From a checkpoint of a small contrastive image-text model.
Model: 16.9M parameters, 64-pixel images, encoder norm groupnorm, encoder activation relu, encoder depths [2, 3, 3], encoder widths [96, 144, 208], text encoder layers 6, text encoder norm layernorm, text encoder activation gelu.
Training: 7200 steps, batches of 256.
Data: 50862 training examples, 36.2 epochs.
Rows from block 5 of the image encoder of a small contrastive image-text model, named by matrix and row number. Rows with one number belong to one channel. Each number is 128 + 24 x the weight over its row's rms, rounded and kept within 0 to 255. All counts start at 0. Numbers have three digits each. After the name is the row's rms in percent of the matrix's.
After each channel's rows are labels from the 100 images, of 14848, where the channel reaches its highest value: "top examples" is what is common among them. Only what is clearly more common there than usual is listed. The data: regions of photos with short descriptions (Visual Genome). In brackets: how many of the 100, against the usual share in percent.
# convs0: first 3x3 conv, stride 2 (encoder.blocks.5.convs.0.weight, 208x144x3x3, each kernel summed), inputs 0-71
# convs1: second 3x3 conv (encoder.blocks.5.convs.1.weight, 208x208x3x3, transposed, each kernel summed), outputs 0-69

convs0.95 103:121110175133153161161126134148136090112121145109139127112093141109137090098116115093114090147088111102107141165125151096087117144111157119100134121142130113118124188145118094165153197114135128166135129124154173123119
convs1.95 110:146099136156122147115115147146140143145138102161120163179107153170095141122152165116085118087151122127140108078120104095106121142143096118099130114111098129174121156152157108175100085113113127123110162130122114
top examples: text has "sky" (30 vs 2)

convs0.177 104:138109128165113147126093083120126089157118141207159168132131148077113100102101157129136137107121131122106174171133139120068152133109119086121085130096130125105138100161094127116138127134088127111139096076129142118142
convs1.177 110:108138111149101133122142120109160128146130099131150155134120110124121137130125139074132101104147146086139117148121177080143120112113100122138113116126117122135124123119100093140098144138087127160148121156117115
top examples: text has "sky" (30 vs 2)

convs0.56 113:100139112132148105160170087127106138138114117129132084065152118155150121139154158074125104107135116105151072169108132078120140098160150102170085138108123128114116106132084122158141166110115115136153142131105143123122
convs1.56 099:180137162135128117125105138138102150131154141112145113167133106137097116129136149136098116159119144181091113138110095109156138133164128124113120127184117149116149118123126147146103115111102178116129094171097096
top examples: text has "sky" (48 vs 2); text has "blue" (28 vs 5.2)

convs0.18 094:153148140135127176140152179104123136121149109118091144158150135103120134155174140161122127159127113120167086122150173122151150138114107122125098154143115091148094098138101109160126161121098149113115099126162105134145
convs1.18 091:162142141117127157154137143127214096133153124145147134156128100147090127088074136113129123130163155143124146099107121127113134161104146126089159136141190165118126154115118155121132139138167166072115105123168160
top examples: text has "man" (25 vs 8)

convs0.158 135:113137132124123088137102141141170156192154135097131095126210197120122119130135104124107100151129122122105080125167120115116219147175115083130130104134146108103116117124108114135091106125155165103095157124114145114133
convs1.158 126:094121175135110139140121107080133134147129123171078119110150115135114091101141104181167132124095167126116123139136135136171130159139120151134113201134196146117144156099091123128085116135141111068118111112141156
top examples: text has "man" (34 vs 8)

convs0.170 088:167128141151143190145161102175096138147110137132125103124132080116115079123113117093140142173152096122163158151150148150140114097119141148134112141125110088114104076153138117098126119130161113132134148131124092099152
convs1.170 097:119150131145121096106142118151118180119128109133090137113173124129166129125086164176093163127163104142107125096124107114116124123142154139138089140188113157130105143102088111093107108086143139149151133141136135
top examples: text has "sky" (39 vs 2)

convs0.168 111:138158089135144162145132163143129168109104131149184175110108168108110152147104127145107111141144138151165149137097137148113140123091116150186181111147130171168147142138169094114113125126108118143127117099133152127091
convs1.168 099:109117144119112152150138116087142084124078126158084131080122115119135140120085126109112111131140188122122132112144128104155145094110098136080150134130131111105175121133104097147127112119122136114110100137138135
top examples: text has "sky" (32 vs 2); text has "blue" (26 vs 5.2)

convs0.160 102:135111108145119130168133127107127123124148126110157097109143130099121088143114164110160151150159122140160149134078147059148086117115140157140118128165140140084143126151139126143137136135132124108195122070146108099187
convs1.160 109:114082115109123109185127087154111070127108151140121158154118120147107149104104092152108138137160116148173143099107096119107107136096091128138119121132128141128105187102105106141125099105066141156116135148114138
top examples: text has "zebra" (28 vs 0.7)

convs0.48 118:111119115104119119110117153100137102125141107093098092119133152151106197129132161122134138099155103137145100157095096106112098135095106092098106102144111133129126135150128112093166077087081128076121129123161135131140
convs1.48 105:115190113136146102130163140114063134138154134135149116132136157184099152123084091090103126142121187149134122172123146143147143130126126139155110150118124106140138082129174128109117191145106152096134136158143146
top examples: text has "white" (32 vs 11.4)

convs0.179 106:129120137141136121115105082176126108119110148135075116134140175152100123094124091100132163111146142101125184141164132137141112145138143158155126094142103121140127117122115122136130114152112123191158082155118114168170
convs1.179 100:121184106142117116114140114237079150111145137149176133134133150124128141100097135122114144134138161106115130109117131137141113128104137110159136120165097103120117126136144093083105154138114144152107076131109100
top examples: text has "zebra" (44 vs 0.7)

convs0.181 107:131129119149097098120143134169139146139151189153129145136106134120103117094106123102137130122130117121108139096120119135165114132121124152151184121113123091139129116060131096098123100118147101136092151142158134109138
convs1.181 102:137148117147183129130124178146091101116083151149147097094115131118102133119133092128167117136112123099100104139099146115152170119128144134136131120113138149075128130179138145111099147165127138118166143136093096
top examples: text has "white" (29 vs 11.4)

convs0.14 096:157154144117087168132127112188094149138154150139116129086128130103113095132130132127107133176140112149118086171118146178098131144142103128153143106085126155129110106180137086113106109120098099155090103129102134158105
convs1.14 090:095159122131103101132111132080152164161144079124139161128131147149154103124123159148110132121115129137130121132168115152123154127084154199105148123197143132153153136136067115122156136116115145134140112121112120
top examples: text has "sky" (37 vs 2); text has "blue" (25 vs 5.2)

convs0.152 105:128150139113104123112147141118163132101103144147127163112127121100106092124125070150146142107144137126135092181109114094108165119134090195137131151118119134075117150101153143163130146110152127137154104136148136150187
convs1.152 095:109124084138092104105152113178141094104133140161107164116121130137119147093143094084160152106088134092096152074098149130115130127139097160136114154099142138137150108120141110155124112098110172119135124140125118
top examples: text has "zebra" (26 vs 0.7)

convs0.119 138:125141138156159125116097085185151109128092110151094127071098118116071116111111164149138142108128106118129189104084140124162110122128099075161179110145148128074122104119140118120134158194162129117096115154124121101162
convs1.119 121:114128133127107144126094113203142141100089119143152107137142126124109135098150124135162094136084118123109114124177095104152154056105093125116102117121136101129151116140138080131122096128131126096129089144111175
top examples: text has "zebra" (50 vs 0.7)

convs0.151 115:171121152130177181124122152124175129091156108143147125067084131118129114136121110125140098129085106086122148131114148077064125160141151141162150121114166133134108136125112101159115161111123118124144117127114149156127
convs1.151 106:108149141130107122113117142109096108145072109135118116125158111157156139140078204089113099137105111122146100172161101129137114092066120126109159145102101146146164103106136153144147110109064154127132135147114122
top examples: text has "white" (29 vs 11.4); text has "sky" (27 vs 2)

convs0.34 098:115071128142140069129131120134104150127144164109132092107136100147186088121115116110152103173147113141134135154159103094110118114139119132109166141149125106138138103097110101139149098144149145107079118143086119122190
convs1.34 105:087106134108108097129103137120139074119114109114125128103104167112156084127124183099106151142123144124136132108155130148113133123140122121158137156125076093114139125134112141133078122147128112121157105121136150
top examples: text has "sky" (26 vs 2)