From a checkpoint of a small contrastive image-text model: muon at rate 0.01, trained on regions of photos with short descriptions (Visual Genome).
Rows from block 4 of the image encoder of a small contrastive image-text model, named by matrix and row number. Rows with one number belong to one channel. Each number is 500 + 25 x the weight over its row's rms, rounded and kept within 0 to 999. All counts start at 0. Numbers have three digits each. After the name is the row's rms in percent of the matrix's.
Before each channel's rows are labels from the 100 images, of 14848, where the channel reaches its highest value: "patch colour" is the nearest of a few named colours to the mean colour under the peak. Only what is clearly more common there than usual is listed. The data: regions of photos with short descriptions (Visual Genome).
# convs0: first 3x3 conv (encoder.blocks.4.convs.0.weight, 144x144x3x3, each kernel summed), inputs 72-143
# convs1: second 3x3 conv (encoder.blocks.4.convs.1.weight, 144x144x3x3, transposed, each kernel summed), outputs 72-143

patch colour: white
convs0.73 095:460491482495487509493500455497459495464475493538501486508475518483475517530526495475493490501494527472479449509474512540488429472488518490507522486479510494485490479520477456469456491495485526515541512504534538498477
convs1.73 103:497524542489492489466483498480507482514517545481487519489457468449530492475475495480565541478531503514485525481494521489480539545489498539499489511508453531480469532499479533536504477512467499477503489484517511518493

patch colour: white
convs0.40 092:540495501500522509499486529493504458505479547466524478491531472489489507485513508486513486487472537518529488517536482492534458487515510501486515474491500452468515533514505475523516493499473510500484515486520485522543
convs1.40 085:496477491491469503476531504476473506462473499511483488491454477483490526489508508508487504504513499524492464507516488454459507483508464523521482474513479471518447474523503475480455515527481541449486473490521514513492

patch colour: black
convs0.49 088:484494504493431482521494520509535533486489447535498498519501481510492471496459535485535495462505499514510523542519493522490514509493525534552475482494504512478470517512491490460485514509509465530476505479534520490499
convs1.49 126:488495456486488485472452499495526467471510506457471496528500550497454482513497498520527511525496496527506549462502486526496490522554454495458505487452485508531513511467475537518498490525506471488494511492514514528480

patch colour: pink
convs0.79 087:490530515514514505469492536522461475526477496490533512480487485497523525519482455486498490465479467504496512537481531512521544490496499548506458489528443532512518515491493479555489476488476508539509541490562511490457
convs1.79 081:529509496534494516528536511492506492489527517538461519479462498519516476504498471500492522486562498427483497517540533505481531540505486494510511521443507487503508509533473503490505511525481523486487463516442496489505

patch colour: cyan
convs0.14 120:524484492517538511506508508479479484536525510465517507479481505507564509506495479522508514484496516497493467499502475489451474459450477474481506512496437531513481425546462483484511503483466501499487500455508510487454
convs1.14 105:489491521503492491548525515496556505532435495515489502459474475489511472467498509508514478491499478485483501481474498474465512488516505496512490506565520521473485497429485507481492464487531508540485493504455453480518

patch colour: brown
convs0.106 118:538485468502513501441483487514520527523504484533476523492528551519450475516471511510480452502497500507536545496482555526558505507493531488505507487511480481505483460499520525484454487492477469493478525484456504485499
convs1.106 096:490497516487460489469473496505501492480502484502524492519525533506492503506526497493475517460479550499498500434535510529535510493518503500523554486504571519500560496498511516520486511503483488498477505506485479512505

patch colour: pink; white
convs0.26 082:468499482479471493469494524478510492499505482561525500518531503477505544500509520446487511488533509501481446536535543508500477553526546517478484518533499487470493504499473472510517460487474506519564480484505521516512
convs1.26 071:507481501483491527503491479474508509499524530468497503511486482482511473509532496487509488508459485504512510529487508493510577537475473494540498515494487506521479481535491522472494503473470539486520520501507503465508

patch colour: black
convs0.137 097:508526479475503505498488505538490488486488527530508530494502520534524455549502514490468502476475544460529482427508468492495464481466453504498466506501504514486499472485528492478491505479521501488523514492502542530531
convs1.137 103:489511473497511492448486513512498521482491479473490465547514524518529475504516532499507516508512440520461546534483537498495490486452510487483531550438481525520507479521516478514527501520519495489468472498485483479509

patch colour: pink
convs0.62 118:464495504511500532492497474509481481543501485540519507483520494524489510531489489501496493499529462472522462535478507539489512462493496552526533515495511477515532513524464513493485509481468506519501495486540494492507
convs1.62 109:517522550462505557484520505526514535486468528471507516464503505501509516487497477499495494507468559504474493533517549522548518518526545481494520523494510536513516492500497488514507472489509468473524520558496520479525

patch colour: green
convs0.107 120:582490532560542522495475484475473515518474490500454494482489513499517501516469492507457540475513496531497482447498541496487503499503501489532477490510493448464464506520490491485491531500483471527514457450457490474459
convs1.107 121:514544520520473526549510524477481511487480520484495506454486453486496490477525502487488487503490537516510512494479510505520505512568511455504505493496480484523510491444504517464471528509512508497507501533474438476504

patch colour: grey
convs0.117 081:515473458495541450485487508520459502470518536501497476478513527518503490510504466492494480491535472498561455504533507518500534490459499487508513488487457489485521534489498484426498528461489482497493487482488514490540
convs1.117 106:498511494529479477505500427505488538500507497522492515513531499527459494519507486480473480507517508510471531504503514535543481532573515508498506501452517505513469453522497553552501498524490500496474507476496479462498

patch colour: white
convs0.76 089:501492478488506534470477453505498431513495480564509532503521513488485528530483500480517508450471535500489453500519471496492496522529512502447492512511461517469551521518476516494489469486498521491523509501510531485467
convs1.76 078:514531535519480527517527491486499490476504507475469488448487519485548509487504504495502491510523502451474509520507546565519569545514477528532509511487503499474445500532488483524510501517478506505481502475488491535519

patch colour: black
convs0.83 077:538483501483462542545484505458519534492499458498494500464459506522467497510453474472516468496504482481496510517484522504487533472498508470466466522499513453490513492488476479461474509531496502513506473478497499486515
convs1.83 106:490498534497523475497516527520461500497497518514504475523535446494520498504471481463485529523497500486481518452513538521480502506512520511526511437525510524494493485495472496472483485462480424561516484481505523523503

patch colour: black
convs0.115 110:530500441506467492537513517478492512529489460446485515488534504544526508508512498495431478505475474475425444508500472486516502516490504504471482528470490473454562517490524474498503507449498463496459500509530483527490
convs1.115 106:469494506531495516472543477461457506464504509480509470520497503434498486501484473473476509459454470471504516418491496506494468453466534488537515510484511474479506507455530442487508501470488487510521540492496510505522

patch colour: black
convs0.55 109:510449532485455462499496470533483536486528509469475514540505537518510456501501448476446517489502479473492505545490524487504483509488487499507486504501470554486505508510527465533475547463529499452529500460529551524499
convs1.55 100:462520496512515513519493519485507518523466484525507503508482504478471514522494479480541500512539462494508485513495483492560492459449486549513532504501556509518537488487480531499511488563522553532514520517555506500548

patch colour: brown
convs0.25 096:558500503481499506478480516519470498524486456499486505477479501523543474489482478468509495541455484469531450522486456512498456517503484500482507530513463483497478478479482478508527520493503500545542504467517510523512
convs1.25 117:475493500500493486530530488521496542563498498542511486526498484493481496472504505509501534514492511483512556497509521510515527555518534475503509499553482524506507520540503511449502497482511491522548500504488521497473

patch colour: brown
convs0.88 145:512463458519522519475502492526482515532511504475476496480521491510470502507487491505500468483491451508478440463487522491508452539504486495523512492544504498532454482511524501482495461474497479503527519477481498502510
convs1.88 118:505500518486514504482481529443519474489466480478509487481529516512522479472529492474469464469497513491496517498495478519473447531471494528495475470505502506506509491510461515486476547521502503549464508525494511519461

patch colour: black
convs0.139 091:491491488539479474476477469519491569497479531458494483522488495495484494510484468494500492458497503483478440458479532480512461493507499487505518511487517499496502509506529515494501527535519483472521510518497475500462
convs1.139 103:503519494508531520475512470485478487473498554491502506505526494518474538510500540518477521558545489554510539494467505508477478522506508520523449540486460476535497520485559512533466485542535493502490534528475491480520

patch colour: black
convs0.67 096:496546506494459500446472516491473554486497487477502500502531507526505486507499526474502448451481464483531472503497449504502511431476491492487526503480500488456451488498542504497469513525521486489467505505513515471484
convs1.67 128:481480483524533513527483520442548528498466529488486488508479491488490502487501506491463505490489467510473531474523513481482515480499509534472503524516485498464499506478526470520511475579513518509486526471480457492523

patch colour: brown
convs0.53 114:465513481516534502513497544494517521499505513505495483475464519442460519513498477480503498479497505495461487492500490492462503551502493522460497503499526534516502546512484495461500499537511489491532577560546504537541
convs1.53 101:528497539524442481484408505519537510489502504524501493462471476505519489483492484512526503550471503510501509529481482488484466545514493517513476446480509453510483486533507519529493493549504491510476521550466507536478