python train.py --model="contrastive image-text model" --train_examples=50862 --loss="softmax" --embed_dim=256 --encoder_kernel_size=3 --encoder_widths=[96, 144, 208] --text_encoder_causal=false --text_encoder_layers=6 --optimizer="muon" --lr=0.01 --nesterov=true --orthogonalizer="newton_schulz_5" --steps=7200 --lr_schedule="constant" --weight_decay=0.1
Rows from block 2 of the image encoder of a small contrastive image-text model, named by matrix and row number. Rows with one number belong to one channel. Each number is 500 + 40 x the weight over its row's rms, rounded and kept within 0 to 999. All counts start at 0. Numbers have three digits each.
After each channel's rows are labels from the 100 images, of 14848, where the channel reaches its highest value: "responds to" is what is common among them. Only what is clearly more common there than usual is listed. The data: regions of photos with short descriptions (Visual Genome).
# convs0: first 3x3 conv, stride 2 (encoder.blocks.2.convs.0.weight, 144x96x3x3, each kernel summed), inputs 0-95
# convs1: second 3x3 conv (encoder.blocks.2.convs.1.weight, 144x144x3x3, transposed, each kernel summed), outputs 0-143

convs0.90:509528469562466551472524494467520541468456481522472475513465505529474488434493548490505453526516485575522468481450544502522428511506512446527483472450402450465492546528482531539485453519551455512475553539526534599554594535517508497499495522516536494519492413499490424607540539558502561538
convs1.90:434508428525481503540522507517475437477499517590478423484521437472514527482460408510502494496615453435481472620543489515473528485570566541558488505486542484530539506530507549461445480461532463454500501555446476481529519500444508458562471501493501461502462468456420532543557426511476561503509417503539531530541502507520489467525515517510521483477515519470437500490490575468480489511455513442473484427504513496541392494442553498479513
responds to: text has "sky"; text has "blue"; text has "white"

convs0.143:535506595541526489542524562445496520510464507452543428429463486455484463494534577469563492507481530491508453457474545497443508439435450426458501526526519497450554525485510503485476508558566433540522589476464451493541511505510445485522550479485572557477438514553484490453496496539504570493
convs1.143:535461452470527476553407458573513458496489464625483553485491530455481465526491482512561490539530510500477527521397432486501428537508529559509495467474536474487466544551548489557524496480457489477518456493506480479585514448525487549539514577446445481490521525482520489543542573469561448506489501491508451531543465565532558506535448466503628474479495491470475490530551567538503506528576459518498499505465437539520567474461490495456481
responds to: text has "zebra"

convs0.116:612430531505440443461538499476514504584513542443508443534523444506586490491552543534531472541493505490553444553425409478506533507538487531517546512470433523541439518522445529488496471486465447410516507525540566482497499543500550485505484440508530513422493459485482537474483479490499493501
convs1.116:554521402506558483496473524455363497417467492503553480544434443488503529501478490474436480448499471459536420494473555543444510536505482461534493436507597512479514499500520499541560534498521499531522522543521526485564406457473461507514510529460521478520491528525514540491471567541519477451372526481471518475528515516495473481504552510515551548523494490546501544584551507506482479430444461470523493575495504542496461501425428518487496
responds to: text has "sky"

convs0.43:481457586524560575523484491563447449522501445505573502508513542453487473529525499554558518530509500512458538450482515523545508481512459509455456457487508403494461510427423493467549484546509451503516580479434496427518503480467523503534536511510537521549480477419476508426543552483557516570
convs1.43:481550549490492566516449492574540443510446479542446555422549465487512555476506561503556438506523441497492534524487482519471470485517470525493564589460445496453537497456549439507564507534555494543443520566485574485515518499484471479469549404479504493546572537449470530505472506463472500502518565480513535492554504481497475468546561543517457508476526518479510543448464481468531480465428538457521500581530488488489455554373546522465549
responds to: text has "sky"

convs0.91:486542495530445520488539492480469501527531503499458548477521477514486545585485536543449441417618459391518540509500514478500552547512517477463469477481607555494540515496464512491492453511531458503495594527462555517551512437548415548521518526465498492504459525505497443503481576516484525487
convs1.91:462515441466569443509473512537479504579541499559436467445458514534533486493484497510539566465529523542471468578588485422572474429464475423509509420505473475492513526522536573470542475500464512430518505520474495530535525486506463504512464546534498444510450500540472479516480490462483518527487470510525428463515423527578419519513538488474530461448509481480512520475467545437469497521564545507616533479502530495509593502550447472561556
responds to: text has "sky"

convs0.104:462531459476502486495450528486548427538587460526491618556454512452545518528487459512499458557495445498647413473509537521468509550540478502545532507533539482482541521470492487502534507492483491487447471463494456518487520549532399486574453496510488488483505505430513497507442516552499492525
convs1.104:526417475475464493463522445431567505541482504533487498520489456449515470441518507484523481531439463511441520518534519526532462502496555485554530503505511519501538474525433578510487495433624577510512521455581510540427461541460450480482530506458506501504551506457473471506439384477457484486494567481509519507523534550527453487548474493467490521578500473481495447556479558557531506521590493593526486495477505528521581495489529602511503
responds to: text has "sky"

convs0.133:502521583496476578470467481588455431506463493501551438437512492456499550482497478548500450501556482581508501443460482552466487502578484501541474518477520519505518527509522561463540404519498522502515496467451513443424501578448591512468565489515432479474515490511469484498428470473512457480
convs1.133:518600611566490548564453522485556530503543498469547509512491527457456522548448604474527431457483425473467545493566397574436533500610413515517579479500526491482535549534574511500509507528499552482468490517500485514498497560541555560509477451510552490477503447453469486486500521536493460480484490512498524480543563549474559495560445501497495462536475487535455515468432513427492502489540485492495530464493501486510506563498483506511499
responds to: text has "sky"

convs0.87:590531475505541497479477491504562458501506553489535465573541490492480606477493540434486472516493428472426477575470448495512555428480456456504450505500527484480487471492487513477427468470423522476537584445489548551572532536578482533526509557517532516509476543494503549548456501522491514551
convs1.87:484516462457487559503468483487535499487507518603602468469482474478493539560532523491530510501483489512451491492465521441598440521450507443526542426432561446530512490513507515515537490476550475499436478501473483493614462568478544548507476547493468449517503518498474458493560532434507460458449484505461460560555505541467457572541541471550587520395541523484515444548437520469498494483562562492517486511465516509486471433467475538484541
responds to: text has "zebra"

convs0.131:482556518427489523537435476526476473550492488465551524475526460529520464501527506627544498470547446500498448634593450491472508505519542510506526489548542520519473517476540521488488459503548495508547516423434445500548542454441486538507488502516494452417507480510448523482440543486518465463
convs1.131:491546509529556500511476523478437589497486546479536490551456511449455487565474420532473462478481501473471591451502528530397546422504495413477519447508542504538531479569461464516499507508472446500494446405495451505471448557542477647556435506509517513462514537501515470501498410530533484492518506504471505505505512492534564527444502519475461475526496474538459473543479550509432493468499519502498532507403499568507466527523573479500508
responds to: text has "sky"

convs0.11:468534436534430552461478490510547453554461537541495525529540462601533489524549567436548415535467470469455581536506514485481483482583479488479520505451531458445512555528518500502506457483509540484519528533494491503529503467461464519592429435587496504554494515523451491544506513515501450557
convs1.11:499464572496494521555450479462446519533466524574491451523489481516593446482469485459481464518597471433508550500488482594475477442504524494540522426400548440443503471527479511483482488425441473492519532520521519570456522509531514529532451547501523498515439523489501501534491473500515510439524546466478582490506524547525489453471489458485481501498514425568577503488530516457458539553552516503550485549598554561539460572554485486520538
responds to: text has "sky"; text has "blue"

convs0.36:483484484554495510537426492485498514478427439536511518570503543474478436580500507510474433538457516591471505608516536531477479482457549425471501526511451464412507515472530504428522513562540488552536516454512496453468510556473482475535518506531549470466544538464523477489493617496487472478
convs1.36:499522453505517551443488508535518538524478488626517457547481480500497438478519453469409476518465533458482495572415531557561418508485556453525532440467514536429476500474475506448554448571540484542506469489498513583485467554516496514572400444468491429542490519500472478497463478571485538506482470466505521542551474529448548470449555508511496467491513488542473465471508532532529476438424502436497475514464533447554440493477540495473539
responds to: text has "sky"

convs0.12:508479548540515497498581503436469531547479503489562477543543509433494506472521618440499455486470448475457501620499484492452506505492458468496508463471491502584490492494515534482552514455542424505527594491497558520556511534511463474474557463466599532504528498515466536473460569478472495478
convs1.12:467499432487524523545560510461472515481466542523497462535505488496494482553512415524537570434554475492423491477410532508460400515482469514522509438460529525486545565513555522508537509456545501572501429526449531520673567511480437479540510555485458420461532482480545527497516567478516462501554515496456487558540463535509500484539545527488583480482514553499565494545504533470501498507534518479504553519476447471498491505470492474446493
responds to: text has "zebra"

convs0.98:513513497490502514436490499498513464530509492471515451472471496499449467533504549527495509475522504483583485471628591553499561478471469519412531530510602432487443439509489497491483482527530477478590502498546465499512452497491528479544480455484464472465501440459554510492566611458528440499
convs1.98:485427503477510440523553459520518576527536489520425525465540518499494539463531454497457469448541509469539509472534493429417556427511496532495456508488484542547524459550496480477557471507472535457470492474548490451413459498494487488499491487452506468462595438449542540516510488467476512519512477570529482580496495477516440548530445565472456521589500535506481569463469447521548557549607580514439528477518553507512561511544542485483541
responds to: text has "sky"