Weights of a small contrastive image-text model.
Data: trained on regions of photos with short descriptions (Visual Genome), 36.2 epochs.
Rows from block 5 of the image encoder of a small contrastive image-text model, named by matrix and row number. Rows with one number belong to one channel. Each number is 128 + 32 x the weight over its row's rms, rounded and kept within 0 to 255. All counts start at 0.
After each channel's rows are labels from the 100 images, of 14848, where the channel reaches its highest value: "top examples" is what is common among them. Only what is clearly more common there than usual is listed. The data: regions of photos with short descriptions (Visual Genome). In brackets: how many of the 100.
# convs0: first 3x3 conv, stride 2 (encoder.blocks.5.convs.0.weight, 208x144x3x3, each kernel summed), inputs 72-143
# convs1: second 3x3 conv (encoder.blocks.5.convs.1.weight, 208x208x3x3, transposed, each kernel summed), outputs 70-139

convs0.160 [153 118 144 140 113 135 115 164 149  88  80 109 138  86 149  67 136 152 146 126 129 140 172 127  79 150 156 141 138 184 193 129 150 165 112 111 109 140  82  96 163  85 116 107 119 110 121  89 118  88 162 108  96 110 147  64 158  93 123 188 113 137 184 127 115  91 120 175 196 140 132  99]
convs1.160 [108 121 105 121 127 148  52  90 104 124 105 119 104 166 190 166 132 135 121 113 146 116 155 132 111 116 120 145 117 158  96  76 122 140 144 104 148 136 151  94 176 112 123 172 171 162  86 156 167  66 104  81 154  95 152 159 151 192 147 108 178 163 113 159  91 109  76 127  77 103]
top examples: text has "zebra" (28)

convs0.179 [144  62 109 101 125 101  94 164  92 126  75 131 123 142 112 118 192 117 134 144 181 190 132 149 159 149 115 118 136 115 105 128 103 121 160  66 147 110 163 160 193  78 137 181 154 115 166 155 133  69 138 157 103 171 106 159  85 127 154 122  85 102 168  99  60  96 148 151 112  97 144 115]
convs1.179 [149 116  50 125 105 138 153 134 126 155 144 118  96 163 121 106 116 102 158 138 194 123 102 194 136 117 112 112 185 123 106 115  99  99 115 183  82 121 137 140 143  96  70 127 133  98  92 146  98 128 166 109 110 188 111 170 130 124 169 166 178 102  96 140 104 144 125 116 124 130]
top examples: text has "zebra" (44)

convs0.18 [142 118 119  95 175  91  38  77 114 177 146 143 137 124 107  97 146 124 126  77 151 111  60  65 141 116  60 101 108 118 126 116 105  58 189 112 116 148  87 125 114 111 165 163 131 200  96 105 131 137 123 105 137 115 103 147 102 157  92 179 141  82  95 124 120 167 154 155  93 131 180 129]
convs1.18 [161  98 180 104 111 151 107 114 103 154 170 126 139 158 123  42 149 132 177 113 135 137 145  96 137 145 114 153 122 188  93 169 112 130  89 146 138 160 160 141  75 128 175 123 132 139 141 157 131 135 128  98 153 147 118  61  96 102 143 147 156 130 121 159 167  95 115 154 174 118]
top examples: text has "man" (25)

convs0.119 [ 86  72 124 117 124 121 179 171  86 144 131 120 154 107  92 128 104 134 108 161 192 147  90 111 139 158 151 106  88 109 183 136 150 114 126 123 129 131  94 153 124 121 139 171 107 111 130 101 146 126 159 147 125 126 154 173 142 172 132 133 123 101 109 124 164  81  93 114  93 108 162 145]
convs1.119 [105 158 102  60 156 143 143 111 144  30 109 114 136 118 134 122 142 145 108 177 187  84 204  91  81 125 139 117 129  80 118 130 165 106 100 133 121 132 103  78 170 102 127 139 143  86 135  63 145  78 155 144 118 191 153  63 153 126 109 109 156 115 119 148  94 109 156 101  88  98]
top examples: text has "zebra" (50)

convs0.14 [142 104 122 138  97 118 166 121 168 117  82 194 127 107 112  54 125 151 107 141 128 131 120 168 135 124  82  89 117 106 129  80 155  84 108 149 115 190  95 193 165 179 138 159 167  98 135 139 160  98 102 128 133 114 111 139 173  80 135 100 171 118 108  90 104 183 171 140 136 136 134 163]
convs1.14 [163  73 124 221  79  96 182 128 131  96  73 149 144 154 115 112 128 102  83 113  87 171 103 143 111 138 127 148 136 127 147 144 164  68 102 141 110 122 159 102 138 124 135 181 121 107 116 129 124 132 191 178 130 125 149 156  86 176 131 144 105 101 111 113 132 110 119  96 117 135]
top examples: text has "sky" (37); text has "blue" (25)

convs0.158 [121 143 121 104 117 135  98  88  93 143 160 177 147 148 125 153 152 150 105 131 114 152 162 116 156 151 108  74 101 129  97 161 161  98 167  95  99  82  87 114 119  74 128 110 112 138 121 138 157 106  87 121 114 117 130 141 151 130 134 172  91 102 128 123 159 200 121 140  88 121 137 146]
convs1.158 [123 134 144 149  90 159  91 114 109 125 131 113 134 110 129  99 155 103 105 132 147 160 163 116 115 125 101 149 135  86 101 126 161 119 108 140  65 100 145 130 116 150 154  94  67 143 171  98 113 155 162  46 157  72 103 208 176 147  94 117 110 166  92  83 154 111  80 156 139 134]
top examples: text has "man" (34)

convs0.151 [104 136 177  85  66 142  65 160 140 172 136 125 138 139 130 112 208 150 138  95 115 150 114 136 144 154 169 155 166 141 118 149 146 128 125 102 157 184 141 179 131 113 119 153 124 119  84 123 121 125 150 137  86 138 139 123  97 136  69 119 113  68  66 157 103  88  74  81 133 146 125  65]
convs1.151 [115 168 151 166 150 129 196 111 100 127 174 119 153  63 150 153 116 104 122 137 144 114 124 113  99 110  98 133 120 169  92 147 104 169  62  78  86 176 125 140  93 152  93 189  49 133 121 140  91 165  83 124  74 149 107 131 123 118 108 121 120 133 134 100 144 130 214 131 118 119]
top examples: text has "white" (29); text has "sky" (27)

convs0.170 [130 139 132  66 163 103  60 170 122  80 131 130 112 106 155 132 169 175  89 163 120 126 118 111 125 145  90 126 103 151 118  67 124 162  73 105  87 171 155 170  93 134 156 125 178 134 106 158 130  78 150 155 127 177 183 120 179 144 133 132 132 104 138  94 189  92 141 164  64 170 131 123]
convs1.170 [138 146  50 164 122 154 204 133 122 159  96 129 117 132 101 122 103  86  65 145 107 131 124 131 101 114  93 128 124 158 102  98 142 112 132 109 129 100 103 128 145  94 155 154 158  74 150 131 105 105 113 120 141 108 117 125 137 149 142 139 117 147  44 129  51 119 138  95 123  77]
top examples: text has "sky" (39)

convs0.152 [136 205 125 163 121 113 100 104 120 119 162  62  83 107 127  81 148 152 147 158 179 103 106 132 142 134  97 142  65 195 111 140 135  74  73 123 191 140 169 169 184 105 102  96 139 152 114 123  88 132 137 125  97 129 125 173  95 165 136  85 153 130 135 173  79 115 131 140 137 133  88 124]
convs1.152 [ 73 195 148 101  92 177 105 191 132 108  96 102  74 142 108  50 137  92 108 113 193 123 160 116 133 126 129 123 122 129 131 129 142 189 115 114 104 141 128  93 128 125 101 137  94 123 126 116 108  70 127 149 191  82 193 117 158 156  78 199 116 117  92 166 112 116 102 128  63 170]
top examples: text has "zebra" (26)

convs0.181 [ 78 143  72  87 163 102  83 146 116 123 109 121 117 160  93  92 141 125 121 146 187 130 114 194 161 117 192 113 101 139 136  61 133 137 158 119 159 167 104  98 120  57 136 129 143 106 126 126 133 123 129 126 122 110 151 112  61 157 200 149  93 112  68 210 140  85 123  44 106  92 165 161]
convs1.181 [152 123 146  88 120 127 173 186 104 171 142 138 118  74 179 138  82 121 163 122  37 113 121 116 164 139 138 131 161  78 229 125 116 179 199  86 151 147 121  54 156 139 111 150 134 101 162 130 128 100 215  81 116 167 160 118 131  95 146  84 150 119 141 170 118 144 136 118 107 132]
top examples: text has "white" (29)

convs0.48 [129 103 149 176 187 158 137 129 169 137 140 156 144 168 146 172 160 122 133 109  83 114 157 136 115 129 151 115 134  86  82 132  77 129 167  90  92  93 101  74 188  83 149 144  94  95 112 136  98  97 147 176  82 204 141  80 196 138 129 162 146 139 139 116  90 143 134 137 137 154 153  92]
convs1.48 [ 99 117 114 144 115 168 115 112 106 127 147 161 147 130 173 145 160 162 102 134 110  93 127 100 128  84 147 144 179 226 111 121 102 115 124  76 154 150 105 165 163  98 178 138 162 117 112 114 146  98 126  88 104 151 120 116 189 103 104 106 167 147 159 175 137 139 168 115 143 103]
top examples: text has "white" (32)